config.yaml
arch: "jasper"
model: "sound classifier"
dataset: "short read English sentences (LibriTTS-R)"
train_examples: 26041
n_mels: 64
hop_length: 160
input: "mfcc"
spec_augment: false
win_length: 512
targets: ["voice"]
num_classes: 2
norm: "batchnorm"
activation: "relu"
depths: [5, 5, 5]
kernel_size: 9
stem: "single"
widths: [128, 192, 288]
loss: "cross_entropy"
init: "kaiming_normal"
residual_init: "none"
optimizer: "muon"
muon_scale: "original"
lr: 0.029
momentum: 0.95
nesterov: false
orthogonalizer: "polar_express"
adamw_lr_other_params: 0.0009
grad_clip: 3.0
steps: 11100
batch_size: 256
epochs: 109.1
lr_schedule: "cosine"
final_lr_fraction: 0.1
warmup_steps: 330
weight_decay: 0.02
adamw_weight_decay_other_params: 0.05
Rows from block 9, named by matrix and row number. Rows with one number belong to one channel. Each number is 500 + 50 x the weight over its row's rms, rounded and kept within 0 to 999. All counts start at 0. Numbers have three digits each. After the name is the row's rms in percent of the matrix's.
# convs0: first width-9 conv (model.blocks.9.convs.0.weight, 192x192x9), inputs 176-191, a 9 kernel for each
# convs1: second width-9 conv (model.blocks.9.convs.1.weight, 192x192x9, transposed), outputs 176-191, a 9 kernel for each
convs0.77 093:496531494525495481483408430424431496521416530517576562472459432572434425620474459510503546536532597522559515474479550539520547585539461580426521494516559550484474452443486585407461544460518511433451522448518547586583503454603478456525641561528433603408514513436593566406438613475441501462528417433459561466521585529532559434453616597553535437496473480536492480381528502527551526540498549500567484504579541486446467564457500564462491
convs1.77 096:444539453411489420467532462422534425544572553484523528633508506487494440427473568489525548459502424579464480532340420486495524467526419467546481518504510491586510568564503526448499451387373527491373549474514463502593420375464462487493525561552552543551503552514495417482523451534557478478505536582517490494480396468495478487512473531615507513462495546386488539543564486459489541628421452531506498468475500422531519443535512480538467
convs0.78 096:500444416487539528508583553572503441476479522464506546544432535499491496486419524449584512534514562512508595438603518555509478530513543455468491509414566423588541500528498546437468405496500492522478466443427531491490463600473553586522551475558442460470534505509554469508514496561494399534459423603560473479541451475479461525456462600468455478435470460594590516508455423561526529548521571497455506491428548507412482515498475494446532
convs1.78 097:453553503556532554526542572506463514535627597523573464472533563516476476485427488427534515474503539459539532510399429493455453482469533556403608446601474525560577479529578534471441469552518477487365515459502495470533496451464497522502479477530569602530557541539560460466615525443462476480481422472458519496498470382513427568510477505519490550502497531477571471519465513432452587424467507534483513539491433408531455573472497561535506
convs0.79 092:510486519495557493583487498492453536523460495547532547450545538508542434536555440479442540489539568584601544441485536494471522516466585466464445467508456471471466511507543504476444513443526498428527568509463582537533534453518523464520531448432392487470477537471500575561467519508440521529559492470493517411411476516434454591441435532559477495400495465528531461472624409530482516504506554520499493450495458406441457491455451472445495
convs1.79 078:500541575526488597507587565446398519571583557574475576477433517472499496461515367503469433453467458481595492535510480403488486482577529560593610587564535528545544499536477451481567482528518554424508429408537493525498440387446439488488524498503535438447411455487503481462567551471511431567538531503503491575503495533506445447517541480528560449502407501485585559576486454385439551446485501465489510594583468574538687555554512540437520
convs0.80 090:530507425493528599517449512449563425497459517511495471486484445487548413433513517505547545481547532532527492467433523506516474412440426496462522440579515531539477494512502443457465488453389530499455593512499504526496552562561536592589636498559471486472553516501430454384484573462510451407550462378456546526555458459507453472473410458473464540482523461432511516531576504493521534480536582439594525516477530551550518378435581542480487
convs1.80 083:483647483519535462527482537364458426447490566508508572525532512457502503536478514467471555468551560521644495434510431401600473488516464478492484613446629447513454501579576468440566613452409477355470401508479542483520452478445501475515473465575503567503491474561461501495528438521562478501513553497600490385472455473471530421508486468528526579489451580467503599533504481465513494540390504446547516502362489551560521573555529539536509
convs0.81 097:513535544565403509502549538462402481471482509484511571494517592441475497486501454512445511538611488400509517544495447475541512437514465483463459507601512399552453501520612514463522535416481469492564490520553423497517538593535507548701459490449436436529535582425530467473579563538521505552475516466494484459500528407473383520439447422513632503484464455504533445603421521433521576460462476560491526574609516490520452378437468534575483
convs1.81 092:550509516540501502476491500420408550470522454395528481533608389495497523466477530551552509554562591579518551414532464522527552477483554547369635422469458479514506580608528613475520575494468470505536420412484475479524521422432532455427482559588537568484553461443462462416460577503530510438544442495427496494432539409578481503481549505475468484586503590460564497532490415476452518435585457496535472400463410537578478536580538448469476
convs0.82 094:454544500523551458507454540538561458515517541556528540484531481490523477486518521530436500555557578491603471465473444586485456447534516475550461562529556522470472453475583452517520458589583517480514503464446433544436445473521484512502490529422529396509521505576646496540511564513487561545492582515533540517547515457465511460489598509533570457450451448521570494490346440460526554408513503572463544500447542512491543498565441463466433
convs1.82 083:506582476547571554602502529494452435529552536575474518435459448396461458527469581486535579505415436540509491468477419547564603539531602464515480583494480487514532533589565504429486543463514589395430543507491598503502539413549496429515498490463493517472468544530501537435540509460393508428555448433444504436559374441573487458377438518517545461465511453550552539502453490419517461470428466480455508506426448508548498584564524509493497
convs0.83 089:577428464481508559505553566490439451511510529549531525505633421435520597467502517467513619603570467513438425573578415518549495494450434493457501560445472505462465501530387488573424448437446454501452482489485543592490386531565494653497479509478571487429489497536437522577433543367535456518492567514488507511563489393537444457560634503508539567442496459457508481509472435423437508502495615514522501561477334469578472470464471476433440
convs1.83 085:504495479446562539532460509486590519420516512537536410496571415475518533499416499575590470463540416472567506601577488376491492484405500480505576571529484512490577556603514503535537477533528562499449322525446497465524437472414535527486461566540490475507566517486558460427526511549363455491420583366413515475509477529468468481568484440452526449523515529468446479563545548514492454426494486598524548465474423492538549567517515550464473
convs0.84 098:544480495478529484526574526307551446563504529452554447468454394513559498464561554518622602536518471442533459437591458467553435500475516431519549533570519415517529362451507521481464486604515480455595447472527541405512494587491411504508461492620529562430551492444449535596516566493413459429426564471406521567470553446547450465538511486478531481540517473469581512446478499529487406534427558484419411450528493400483467449477546503438510
convs1.84 092:453568502488614486517534508414522529531465474497557536514484558414489428546478494459613487463559524523476372449494561558563530487490428403456466534428537486495528489431523556501516524455479513421513487494478523490465493464494399536475498495449498463512479440546550471548485510456422557489445500461484547492519474449473501475449492461539459500553569501542485550483434451500490466543509445531505527454536498592404536468597604552515535
convs0.85 094:391447564536579527518479529487465478484551525542561510461469552475520561486474519493506528508506545551518481562487460507525550487520496490534503436570559485575467556474479419453486428584504528465546425495548495540515439537419581540558434519435570423591510475535461603521569468461575485571501523450501430469515513519440480438547495577556520473490477604468564527480545545579511415530590479472515577590456484509541545442520515563514514
convs1.85 087:434552468572474479455510461528454515519431465559516516412493515461480482418498487545485528486476531555508535510519481508478459470431523558371590352549462475483526529574541468478504480448482389487413401492505551420508513441432471551501580573427547452585523515489455508488475503458467426452546501540543462508430515391525440489560436481394490404476434539483537502512378400434399444515542411505461484479459499538538513598595558444455402
convs0.86 092:600433592476455472544376502537449509503481404549544458471439575444403475481511545514480548523517479537499490513505474532562553489540474537528539550590641468494615564555473527532494446467418533471427461496512451519457617518602536433491549637613568403438544506553538492555544433560407483440507519424508476398441481581553478425453506529509694479413534471541477440440571437458584435553459498506505504483530488533515475464433547504546541
convs1.86 084:604505498507536575479409493504422556627556520513516502538527445473513439476479504513546565456474512499448475519392473503491586524434469453410540469527478533550435531601564532486528466471504424344510452537530508494481494481471470474458423523429461517571536574486497543466537471447417531481558551514433570532464404522510533593510482551438460429502503427541524540570432482488591506444454519444505500502406508507532579521545413492522488
convs0.87 093:535517475426405457534521473441526502512434593464482517429551453470460441557521571599531482479573620455490467496507519414554543499479427463503574652530485522483546544457409478483544473555540491497428497454474453464529563409511462559476530478511525467482416502432444530483494489505497490546653446432450510545426522519581478475586481548581536608455481505486518555546467502422559408476552420567569534450548530530569454474571505478490477
convs1.87 088:429580451559491527573517574470515453505535428489458568565449501487562536532421479523523469446520517529577491409556468475554622561540418472498424596491529417510442510520477553617483542487565624511505411479465510549555465549541463557445469488505575552492515514525547469485456464492506484437435548477565501419521393456429532514580609513453451422423426478509362548522485464517530443533468529374497524438387482509474508481540486483469483
convs0.88 093:507385503519464458534569550462397578478607509432503588468466494455457546509482457541565580505667565514530424558588508464533502541462487471561479552504497527463559531477446450542468487450421565507595460487538432476522648614599450560404514517493546507520548485456521524508505492491488513380512626472477492465595457503510481462494562547515445531479537491423517581570552458453543490481565527574560422534592480411536391464479417407467514
convs1.88 096:503440490547511495504458472534533459456473496471500597510451483550505513495384546479544511487523449551400374524502567445401503521518504322548532551490488437474603558537484566513533482526496573477594464446493406488543444484491570521494453511500471395524491552471488484568400508522488471525472416457574490408576520477457574481509513548400563513511505512528494522537503420513619488453512438491425408524525501475454506464582539537417466
convs0.89 097:421511506475518437515507591520468522544540503526538496561488520477482538411505477615489442534491567532439354631482368542457465498400467458473568510498561481443510497446492431477479491576515554460492508468552544509600532492526574516570468492387466489494494525447460418429528399571501470446509642467494548487557517480486465470436504429525582489529491448609472558482517449514560507552547489530534521486470523557485509544481556533429422
convs1.89 090:561448574475479473468516492513378508470473482396518468458561432432513437466457567500502519476471581575505469482505560521485493559470460527501518419505480561482588471583524518495513552527455425571445386496530410494454515514492497517491488462474521582501504511471509570528457463467559429477507427508385550522432502413429517505515576430499477571435526509433503508491544463538498423509507432444497461483545476594423610541528485501502428
convs0.90 102:473439435475585465508453522517477481451574449506526522503473426377497594396487464483448505609598466426472480484566455547517510443477531517515580491625452486557477476485465483448427403469587560471484453455504536415515577616464567334464486495513493543545419490644556470550562487494511508499471558578524432432518473451506463441481490677477474492464585522513549400471473526487474477464420440571507515487477504512476459420475512529499502
convs1.90 102:573614462546477485399600550613359441422522436523493462529631541486493547404477448570486492525517522465447587534540464577472573505466517526423548357500488597482431515498566574543568514500535552578481454465573483494470461484485462563553543447548513543455581461552508447556452500475546510398455404412458510424435530331447446505387487524404482486459407560526561517469509501417476467466507542472460434543518507497559503524491498484474540
convs0.91 097:530462489507470440430538483478628505564483494446563496505479487485466388608434447570615574544521469442469539465522500479476411475494567591528589526501486489463506506437566613457426521500452451423498489494422493484469603597570506411485508445528595518464459491477438402541599542504611551533565544505485482477495465475483438506552500519455484520487545494503441540425461490497451490504501527440422414448514469455481451508525558498479455
convs1.91 094:476520602533463510495517460596503541541399478532465488490462552480476439494462427522554587569548475471425503460426492535511502424562492460516473443421590480531466518437468632493463412469451647455540483440484462419447403514469477506494498484489452507501542523567558450530519477535461466395494512519564510533480494482470551445524442465409499507516423484565485467476548530513518557569401448447577489568557469616566554568516542581582487
convs0.92 096:452444439537500557480502505520456610522517587489569503475473476489544468512471520513515545538501509572485548481542594460501532539545517481593544460457479542532541502536508465508521490450495601559452448447450482609445471536511488439616551623441511559511474583592548474529569452488480496442429480480490468447446419499447468534498594538536420445565612483543492533515526525570583515471526509507481495507529536374523528533421529497548533
convs1.92 090:486509509535554478614497556671479411527474438533511484585542543485549505456415466505502437462510464603554481470499409427559439493542547455468554591450547398542452491525541547513495506544524492518519357458493450423466448459457466498566544506434452483530563548558505512479615475490501441512481506458470458490543505494490498496599501515530485517529562442463539594464485470505399480490438564498513500565449464402486487572537451534489535
convs0.93 096:525392520469545499482514488602429465483498535543427467473538507523448432468528480471503554534568442461580494577549575470476550466489495479575533588513474516559502503485567503485466438542394541521447633524371505524550485518569451448451559487484507490455471427501538599536465413606512507479502511454496567411452479554476447498497567560370490541486500491500448488430483495462498457442624534484456389522429523513428503553539481440485504
convs1.93 098:543472528519534450545446414548533482388432493481573446456485532530509507425444394487590570493510553617463456452543509503473500523603543459491513558572508490498526465492519508545539539513552511419564550497438481380465471407457514551497447466446588514488494506564570588510451518450423545538464427563476477456441570524458572551490464459481453517504568498585542472495506463532522495462441532427509468456439540449411526494490469514514449
convs0.94 106:555479520479465490536515456564477495548429566485544411445523494461465490496349547501412478525553542542422445546427462517520475543462506473452457529518533456542512556418442436455465456595518472453472429492528502555467395469343445474551479594590437419475584461542493520490485408423500439504473465437447418462445548566485485458481437428439604468459498532462403399482434455524512461474515510537520567530471493520500561449506567525570552
convs1.94 128:512524487487545553482526507507500483521509536506484493516474521492556474626535509503502600479539528523475531487427486523541556493492505556558453511524429597521607484523544423475494509573578444464437462474502539526512519501604512508558552518496536530533423470446454507476570514550535578524376488566488460521474443475546496545470559519454400534432544447495593494479531537495549619411458546474600525526403514478509501489442503457455488
convs0.95 094:519458405581507498562469545454517443498459458589462444448494447397527508504478551461485522519580447432431484569609476527429573439513480514475538560450436510534510465444540414481501560567450420526458471671577451392561545673498565566582564457473532467510461477490540407446412507486543541555457504512527515557480553404435521507472513555436409503512471504598591437541534501481482565511479529585471554472509499486469526514541502442526443
convs1.95 093:567490586481522526533469460590468377499569425595496534476573503495505515508523478540494499605484490446481410451572460483495494495448567440508523559489499464558473509540553542516507501541523372563520495464501517530511479491447488464478478489529539436507464554561542508535543559516415518524433465508463484608531465433473490480559435469363427512507388481445549462490518536462437387475508538560492497490479504455489509518511512555497539
convs0.96 091:408443476494518450486452577464513437513440535521504529456484449521461509494486567425516485588537457502533487489537520527481484561491528415481552484479424536454478472536449539519507554468537453476482505454518526545523567520576618596580467392518521450427470463480558525419467582480564611458446479502530488515500535484463460443503502591620491522563547531497563440432453535553525514506518506437566549509483511423457476441479465520475463
convs1.96 083:416581447598528519543499566437519426461494621566464425583503525555533491515489456483521479508478463555566527469406392505507552454476505460494540562452499449489541548495508494496447508495513554431479453477478496554451440473482561440501448553512472483512568486476524501451533492487440507581550443526545547520529502468480464471506461379437526488460494549446570585527481462413524545443454451399529510520446483589519575521533482520530465
convs0.97 110:504473449534452533531473415490453458592456558503528467565436445512479551516491511533458470506527540607522458537469453511547543475551519522512407580451592472545458477522540489506513486488569479557436484549525474491494434540543489600533371410456365378383467588602556466523556565563602436509454486515483455457554555445446437471468501363337595565519466525472467482505508424424471468560473425521465537581577474491465440463472569534511485
convs1.97 104:544558534421515454517494477561509496470620550466578496476579470539500540499529453446393524506524557511564526426549489539419437550553518461520505591610512566381442569549636455389542502569494475426453448595519539590514471482517493533455583476577495517542543463434516520393518488534469539525530502505431580552403379506529569406504451534467475595490454477595602614430466496471398509495414531440470396503579520541463439538513492501419452
convs0.98 096:445381520390514503451601533554426480510492481522460547425457544458531464516590502630450588528563558458474489576483487471511512441469520441514577477599460427419545482528388531501479470506475478533475485465558548477442407547474572421521547491463471480514593587512413467578558421496509470396577493497534450448482492421417431455537487509634421500464543456532502532499506472482453521557628606481536557555481447489545564531485504507490471
convs1.98 087:454443537508501487457582511507402410530512502502495550521468572513476465409475473579529454500492504462462430551539425485517521526450552534602434508521527556503568546471526574544496512546410473489387424454553415493501410523432461524438561440528533516488437516504530540544504513523541365425485436429402470495418522492489620532569468526537559479467434430468541492521491474513609564491468478394542495518367434588564526582575514468555519
convs0.99 099:511479488427480455547475511516563528564454542518475442449550467550373538544469490422502595557593531477407452479532524509504422464446543369538448624480576528543418560615466538519471495384454559484487462484483453466479493535540552458357473579536515456525467577538613480560524539590546652499554537501475394478525545492496506444514587509458496506492473489481501496497584492463445501478491455503540515481509476431525467497533509531490441
convs1.99 089:545618448582498424549465567452497486546480500484509569518563510511508486472516544517602521556505518512507464493479507460530511488540433407573447490443485485443500533462580514495491541512472564461371539438423511524584516422518422480472454493459550519460498455463491441472374582445484436471449503484476494456535431521470505508599567408574396558512497406549503524492434463520510494499422426541491398468466530489553532509644537485522478
convs0.100 097:366467425458472504467547420500554448527437471438579548341558364600546517464445555600545482517519511573505469447514589522528569479507516539485529504508520564510478472552429528431354470512438507470479581496424408492515435560467601524591452497397547484498453457504499533485462485454450453471518460450476518441473438493467461493462575491583559593385453473535492486583458490474460480455481445520560492490505563465575514597481444531521614
convs1.100 096:501489444545465498512515454389507498522532567533484529458482459559462519467547545511566540508497535519447483415502498501456513437465527530528576465465529471530479503604524464488426487517531401426394510433555535445513484460464481553549604479478591579539455490495576498420471550454553528554487501580460482457470434538496434531512479436488503370451433529451560588530483373432510500580463500496526578472460540554525541551506444475533409
convs0.101 100:502456479507466481631545599550475573435607500467517454501457458474522548504444457493540553557544497500509424456514629553464509519523436595556494557566513575509507557413476438434484420511485514494499441487461466558433497398599531403474570485549409401445549409491524488481480419615522511538462477557561535496463474530537413526498399591512453562490520385598375547476419545452439537485556499472516464534415537510477506470517531518500450
convs1.101 091:518537579535482569607505460523494420568597469522468448465454437515462596477385582502436421511492490492452411503400522557531405492431505463585579451451561480517509573559534494548503480618469625546475498419492531471508436466479521546444531455497444501507532633543561555592559512412559466428480489432395537435437542476425506612489517478530479534539463545466536570474429537470572575529405463428443437519430513463481503476564509506492528
convs0.102 116:556404467499547476562460511423506425541464456557531514578470517476517460461523458521486411520486532632508483488473447599476533547457558509463487591430528467524508422506527455473517574369438473470479494536398471553518397514385435648474479550484514367487542498424456521497551492479564460450509465397371432477465513524486496528478465439595534451534489456417471498496398573508534472444481474480508519556512530479445512503563475499533496
convs1.102 126:489518400492472443454436502490454502454567566560498451545550615438523478540520472619540543457543517476484532545515500511398462486549446623561446514485521479480535549451499461499583588452527522534583473471504571515523544490574501527569508569430439444450451528521534616565521450500544483554527533555478481474468471469498504505485467475488415582497512432547522551517419482484549529455443439535474503452495563507554504478399503483473490
convs0.103 097:491494509440518539479500442464483508480503475525487539500499537397491471483449405515549492568543561518481378488533563561554525480487516545426556507534579474385512462477502387537486487558404456446511533503521648523506428457582474503441433494459414460562491475470530623544468545462485532421582564456451471450444515520527456443477516593551492344457529502455455514492521435471535611529509502549501512484427471541537538476487460482588570
convs1.103 094:462614560499511577529491499535489607399526539412493510501467473491524463475453559471477498468539469546502437517508558461505570564491464559565543412547557461540600490561564545496464482541511482657475486469369382540464433498355532483462499495587454472562569530587499433482514489498425510442527475524507427525432547370485533491531584447448485491408561552499448517542455375501524590490438450563517485484512545426553592532524512497445480
convs0.104 093:394420491504409541461492480492505434524516455588562556621535539529515574594482473517539535556482483529433520432486476515511468487485457463440447479500563556405534471474498504565505521418466495496425462492504609548497560645561505541528503524561450424448429489386513546450562553474513450456606500465481444521562464528466434526603550496541474518529458508537471493542524462517472463546497557490539477468402411440464559470419512494505523
convs1.104 092:584473558559554459457485468450555488487466533494493505490485436522458497519469466540541436484458441485406463525536537587461491503533424505462523455606430419556575473535594611560544511548527430502480462497507427492581460552410519502421481485474508534530506565525566492488466553581461465520502472460434423398461423504433411460485491500538511500454459527479475483517461447501469439511473484476565488408401559500523540611623600588603494
convs0.105 099:409446527446489369536440504472454516513532470452498554451477548485539494531504431532595405559548539549496477468434588529580526464454452501500541540483501501496508469482428553490486497448565541412474548508484439435429671483507723472487429419441501480470483478482505583500647561536534538468499557498464464435503505406434484532483610514520542463543531505433524492507510560518517446441531527487526524583502569396438388457493467533474471
convs1.105 091:519464535519458524417542497451437494430502499424535566500532512511509512482547502510529604493536564534574358479377548515544524512487488542332650438605404573493512462584534560500473489483482401386537485542464438490522529473473499514474460502500578516507483539494452538431457466555505510530504469497460440508424506443463508556505508507487404399503533467455599554473447574438438464431486394476504549542487441494528545510535586521517514
convs0.106 096:467464478463528511508523450492522529468576513435487527363496605555516472517540505599610519465513537543560518533603533499474449519472458568518474542482410502464550573542491614526551524496488445471493439490505510429520588464474564542497497550526470538528504558581492449509529454488503352621526346498508568525436437440533420419497519504587518554448424489438442461472451501455452450486520490609570628499529482543532491468524467464436455
convs1.106 088:472481477547531550512538549472437494438513492499560485460436539433582456417444480497460504475470499517495517451410463432503551540469467396437569521439430525493459519614524537469528510397506537523553462516479516512484450423369496496506535504473508431502468441480491466462499563483416511471497530435480508529444540433497513429556436477472468469547500452532551622540448489416422444576545513495534357458517409534638675557518588508487454
convs0.107 100:526425423429547530508507497504555424465589498447480493516537504444418540474450496554532472586436555466522578536536470580508545520541500583484645532495524380507534580520468509557478513426536487506540446460485563574551583504413498498498431375462578475497546548460565511494351522535502438539470448526520491410439476443538536567573523447480604463565506520460412575540476430486455458550555503463404522485445598526529463439520541449488518
convs1.107 101:468462483484478549425532476477621555467467541507579584510558513479503450479452478467456510484541598484484476506532468458431493450525537557386463544530499488464484557466521547495578499531566430519524465510472497410473495411445562523496461539446422499521493506465537473443463441506452470447480434544463462513512511464499516573439463404473490427477547482445509427507481488521433542409523477498525454467411417571420524569487495445475448
convs0.108 095:451454388556472400481537522424484537486557523542392449482510502520509432555452494431515575610492510569535539591540552526484429438436419500513588497492515497507488533581494539507539443400469510516501442450552492446553594521460488538453489541426476463494474466541444451439497541367553431552486477503445475519514526520495577453579577537577524478507584540491495452488464553483444497415536457543463393598494555419526459376466400495470523
convs1.108 086:512539523601514610493547452420492472522500524418504479494515485480484583482500556491422442493478496479450517545506482512489416546480513517403602522565515466438506488557570541521472448495476509476453474563486432494546457460565399511466447409416400510435428478503491517509507567438524437395516495377472475450491465487499407406509507568571530517520549475464545558460510501402484538480386523500462538512518551548525525671594569503504548
convs0.109 095:516460541406438510452466444485528452501483519579554506514544537469453482576480536530574548590518587469486555521535511546536528424517463546551585524479458473546529367520499389485512493482497487541508425497413348455497547555558518507561433481468520450511508397478482372469375465569417480538459510548528564483523466382514583473504554529539461518459474500513558539479528505526464458510507499441520554476496432483471468491503408465459562
convs1.109 087:497522501543544530498623574531480369510548517582572509470445541496519548531434514527482526518469438440498449493535600465451471458489522457470521534529444545499461504497627539518544569520511498512461510496588479514518460504514499512612500515546498548449497533498499514524543566439476452440499505455441522491492490492563468446591558368495468519524479422489532432501467449463451486416502531422421415458599444533496448607557480435497504
convs0.110 096:512502465510509526561551491453418525480525506469511539482542517465440506582465549613486467544557523555519504465469522604562468447518547456432521525538491553511446541411469527447442413466512491468400459510598448472473498492488552563610496452489495594573479563474411520434522490566491457539524395535496475482564492535599478507495533549486596438511464511520478553579491466500507455586450441459524500506506503511559466483461482501441467
convs1.110 090:526513552444465454519536556499462526552607615467429468583580532405435430488490435529504459484491554451438515424521449459543439541539426561493502503494506445537482523528546488579546542549524498440490422473492475589486502488414460508522551570471578558492511562573486528483411454538511430457483539516512493477409450470533491494601544488581461469441540522581470523518371516445457510581501439490572496400465486543528461487556514579489457
convs0.111 097:475500443455506556457446461470460513561513488489461508478448507426560481447497486516567590623540554474465496480569527544533447424442449448515469515634516453469492565512500549398478505502506484391465472537489496465506465480514640497546479548602381479572545516430526446376543546476489452592548562496471455453440418419467464493540454496461577535469483473527534506458392488544459443568557486578544487504464444396435480567516496524500525
convs1.111 090:511601559537475519485551526558468513417476450690564485501565495498516557507483435498392502479403543406534500495548497492462480559475508387475541505555513512567503495469527508564505507530516363471491455436504494527443517426436468507466483414543553565500464540513520603515458520448522498528495460492493504470480472390489463525506538484440478523520549509413522533514592549450457505515427471501471462539458519499589465608492566494466516
convs0.112 091:481548454457427508469485497442525493487551489455561520501486555564567485508520487436638564455535577466512584499538530505524549512558474462582503481490477463574511531549487519490535598469507618504503621528408504507517484482556603509494575547518577556488543492431480537523486456528470442493408537525456488590465597516439544522545564499502548489536380502416471538454454472439496530500528596503499472521485557440554512436431473456502429
convs1.112 087:421522572482575557580606506480454479386485633566525497417492466550424538461528486429456448501515433398468506453466450473517477509511465462378465569559490408487549494461443526483497514517447505528503378476515532487506447499431439479496518449467430475427533525593486552556418479512487478524500575451527442494492440453522559424465560493589468505467471487508541578581474428418423480469395481514555598528486585516536566548516493504524560
convs0.113 110:480370487436494530547465533500512478453554447499465557332397422577520546466456472529561442451524519562584484537506454477538546535533517539499444480526548504507512415572485470411441434493528486524479434480480470496511484452352450565517661487430506531479470562530447516501469439408463550479563529430403404419438430477500552473502442454473536509534534536438460400458516463515544496546510432517456487533579522454398405565495546519501460
convs1.113 139:549529362561539481498502468477478508579471480449454526455470533463515532508455414591504436527550531518466564477511540466436394521478542702462571499517473536552458530565529355512524492391488448396487437581500456433369560494521504574506484427474442515432460511504451460407490541551536426438491528516546423515496465466538497552523494403437452456519490528432596521471407439495536513535483514525450482507557507525517484553505491612533509
convs0.114 104:516504508526477521566553511553459610450466499543503508479452585484504466517546510454536485528376443474460519506475537430395499501498527487462523407526482463504536475526482426491430547458504559569497475489465456478506496534380312546416525650343445536488561445439494441530546510540524507541534494356559556577504482448462512513472672480486418468531585437515520512490494506463484477515626543527466456387530552482515456488503537444568473
convs1.114 101:559553561471566468407485437479477522403510474417581542432426455503449560506558463507477564485476533417497445499446463467467544458520540541435518554509568532563436517499443574561536523583522550510494538473515526495496510519549549523501521559439358553493485459541583432490657464583447530477520453582536548528481472466462448574544554493460552426453482584553541431553540534419379581533514481474527424450464574478488512493436481494409460
convs0.115 092:548455463516515423457469455474448552494465510546577473418496577461491404537606525450574621513575520510485488420587589567481499503525485439534617522460495503568505485533482442409466566556473527466475488491386438501592549633514479493483468540448520587533493460502416507543421438459487422466407518495481584537497448479501510519597538536572562530549503554413559513569478571475421500548572505579595507474601517490446531473514469503513542
convs1.115 087:497506503504485536563516603453440447457526574574572454576549493497489488450511549582521507502444452472539508541455448517526512525509465578445494592510368504516564553559546535565510496457446501418496444489459467530455528430417431530460515529551560496562548566456517503411617560453413505468539428467490421446451451512476332430561446482483445469506420466448471542571515457385486567461497565512484508466494454502497510515448506513489495
convs0.116 113:463429535483466484557456514483476534512543464485406585502501539504495287499543476545451463434507521429545588481473485451507541520512497546493500493584467522411514536553517417432455412272447620635537508583501479466404417412424553499384627660491350401574522492454419411510504556530476410481500453404524544519539476440440541566562435450634442507580534476471511468495406498490480525546474457454496441462493502502511484497485527482511486
convs1.116 121:482554474462481543482530485554461460492508524526515506347501549490489505570542533549532424462602471523517527545434383484563559491491527408428468553477542509471507546468571571625516535503502527518522529514476444378435577425522425548456524545589477421539640658535519357457614520506488530516539555513513439523440468503531567509515486409487526490564525469547569526564444486534434429472555552534552485521524557494485439512457475493495557
convs0.117 108:520523492521511512465474481454464459488441511501570505444464502508479455552562539460466534510518453463398430508537485508478436562467483462480470567461510444488469491458543510469506522463445593540632544456516524536516439640583506440515494545484474642541473532484496579486534526519549576546479467563544522559520467477402461474473549525445543450507522529446575451479542472443453463530500514528481472456515473510506552501560541565521492
convs1.117 107:433536514507413367476460429373521488476458546497507511424481512509477484437419481527470489530573541463468514391458429503588452499445534489540519487522575601424516555559529520515479608536561533517440488505510509453519441518493440516503441484439539554467361497503457495390554557499494533525531539571497550480482458477554471525485470434502506441435574498525509489532570459500484526468547429533498515582489483432415455491514489444498556
convs0.118 097:413463465489521449419453499508547500530450532486506539504498475558488537473584526447564579592579493503496481520467546554460514556505474424455618559535471500485509580427406526431449457501465448469508509555493488561461528482584571458453473362564494509472463423507511550414530428448512469418574430441455430522537524532442488503488523520605419477565405456536534512439458515504494468495507592574513455488477468539494471515541477516529544
convs1.118 096:539621594570521465532494491539535448510509644544517450497481528577516544503459491529503510505400448476592475550479447455615486522499472551400502476541429476493549439471513553546480493461426463526393531471461470484506421509556577468456443533500593568597677495505537481466580498431507504529445493429553468386504470476500468479522502466478425489473576518561599444521534487506632617469507538512536478518461407439408581535441532523523527
convs0.119 105:471481479487572466551540460425513445512489559488511514502419419449471509533479426478413490530524537475517525433447473596570539579541454445487488526495541487504460444588460563439488523442464507503478536448578476545589583597411486580497402457590671350374452543432536602487505564506554401453537506487441574502491481534511514483484517374531597500437441460429566573540506531561644594444432502485479529501455506427468491524542459481447486
convs1.119 094:449578491502429417541522527331502484562429561458466463551460464471472436502537516486511439477591506416522602438462468419524535611460467529441465577493529515527528573582533491574559567597502438466472487486497484470446536468544449527570536524507503477533509551508587612404409533538543465479465483416485485464457460457542471521493522514536504547419479431489490487491454405411508568510476526464587584500491451567575554546531462439509464
convs0.120 097:431502552500531525461463551464463513570469506530504494505516530462450475621582445471458552514487513491478548450440562577581582548499507497554561616527435510495460491445474561481427524481474505514443422454409473558511430562478551509524424498575498439440480398535498560584532569484473546586538563434546438550406542580524518519434569449543621505507569523375399486517507520585527600510473536477574512440536521516496450496492454453420499
convs1.120 096:640544473521390517569505582531396546458556564575552502480522451488516483547564465589446553513540540442474606416553427497479520519466595578530557523566370532531542478567507461495535425472469515389488410524533502483507422522398522500450524430524494502444534538501564545515468496464526422520438404469477433575480440517469542456504422449508473519526457507483561507542463384488545532491476536440493533487445455480555519563593502516464451
convs0.121 104:559500450589552496533414500479572419565485528519591496600459517544541466538481503525502504569587473462467588437593565498483506556477497446556483489544541445532465500415549476430568523444576502588483418539470492438467586560634373357417477559337537460537462541551487502514461470517468450581492430479511610546507431509507527598404431660480499543513407455477469439511455527565483509510569545598486457384529501539467520551521470485464490
convs1.121 104:513546576551441542521493469534632428442475498511490548410448443503478420466491537478474433528550540509605420495491358489504463399498514461481492436510513590527479513474515546616482471538558587435580517503526562480529597464551563513442547479465567522476456450545468449537508610458443490494482529427491496481543489455432504545488506456435502486502565500441436515378546522576488565524541362395546501599534526535459439476520518560535493
convs0.122 108:509493563473489512544490466473423527470561524421496524538530536548572411472360496610555487411451479486550512527494511344471411535509531532456473483471481523527483588489508557408489557602441516482494513435491511496489464584440442520465502434507636630598500443407458447542539472554488534456495549510543494446490497578575546521591517505420388467454479555512544396468484531545550426600562488488424464533545519523553473455533514489499445
convs1.122 122:448537468530481554481474492466481521522493445530457536575595487500464525498509501508524430500532482571507398465492476511479422472525510502446437513557444513560500480584485529542481475470432551619517509528459448502519482438539466461500439486521285415380465463493535548495591575489534481501588448518461511427482505472437519479513468519478515500609457524509419379419428509481539550499460449486511469472474348534492409459464477482497460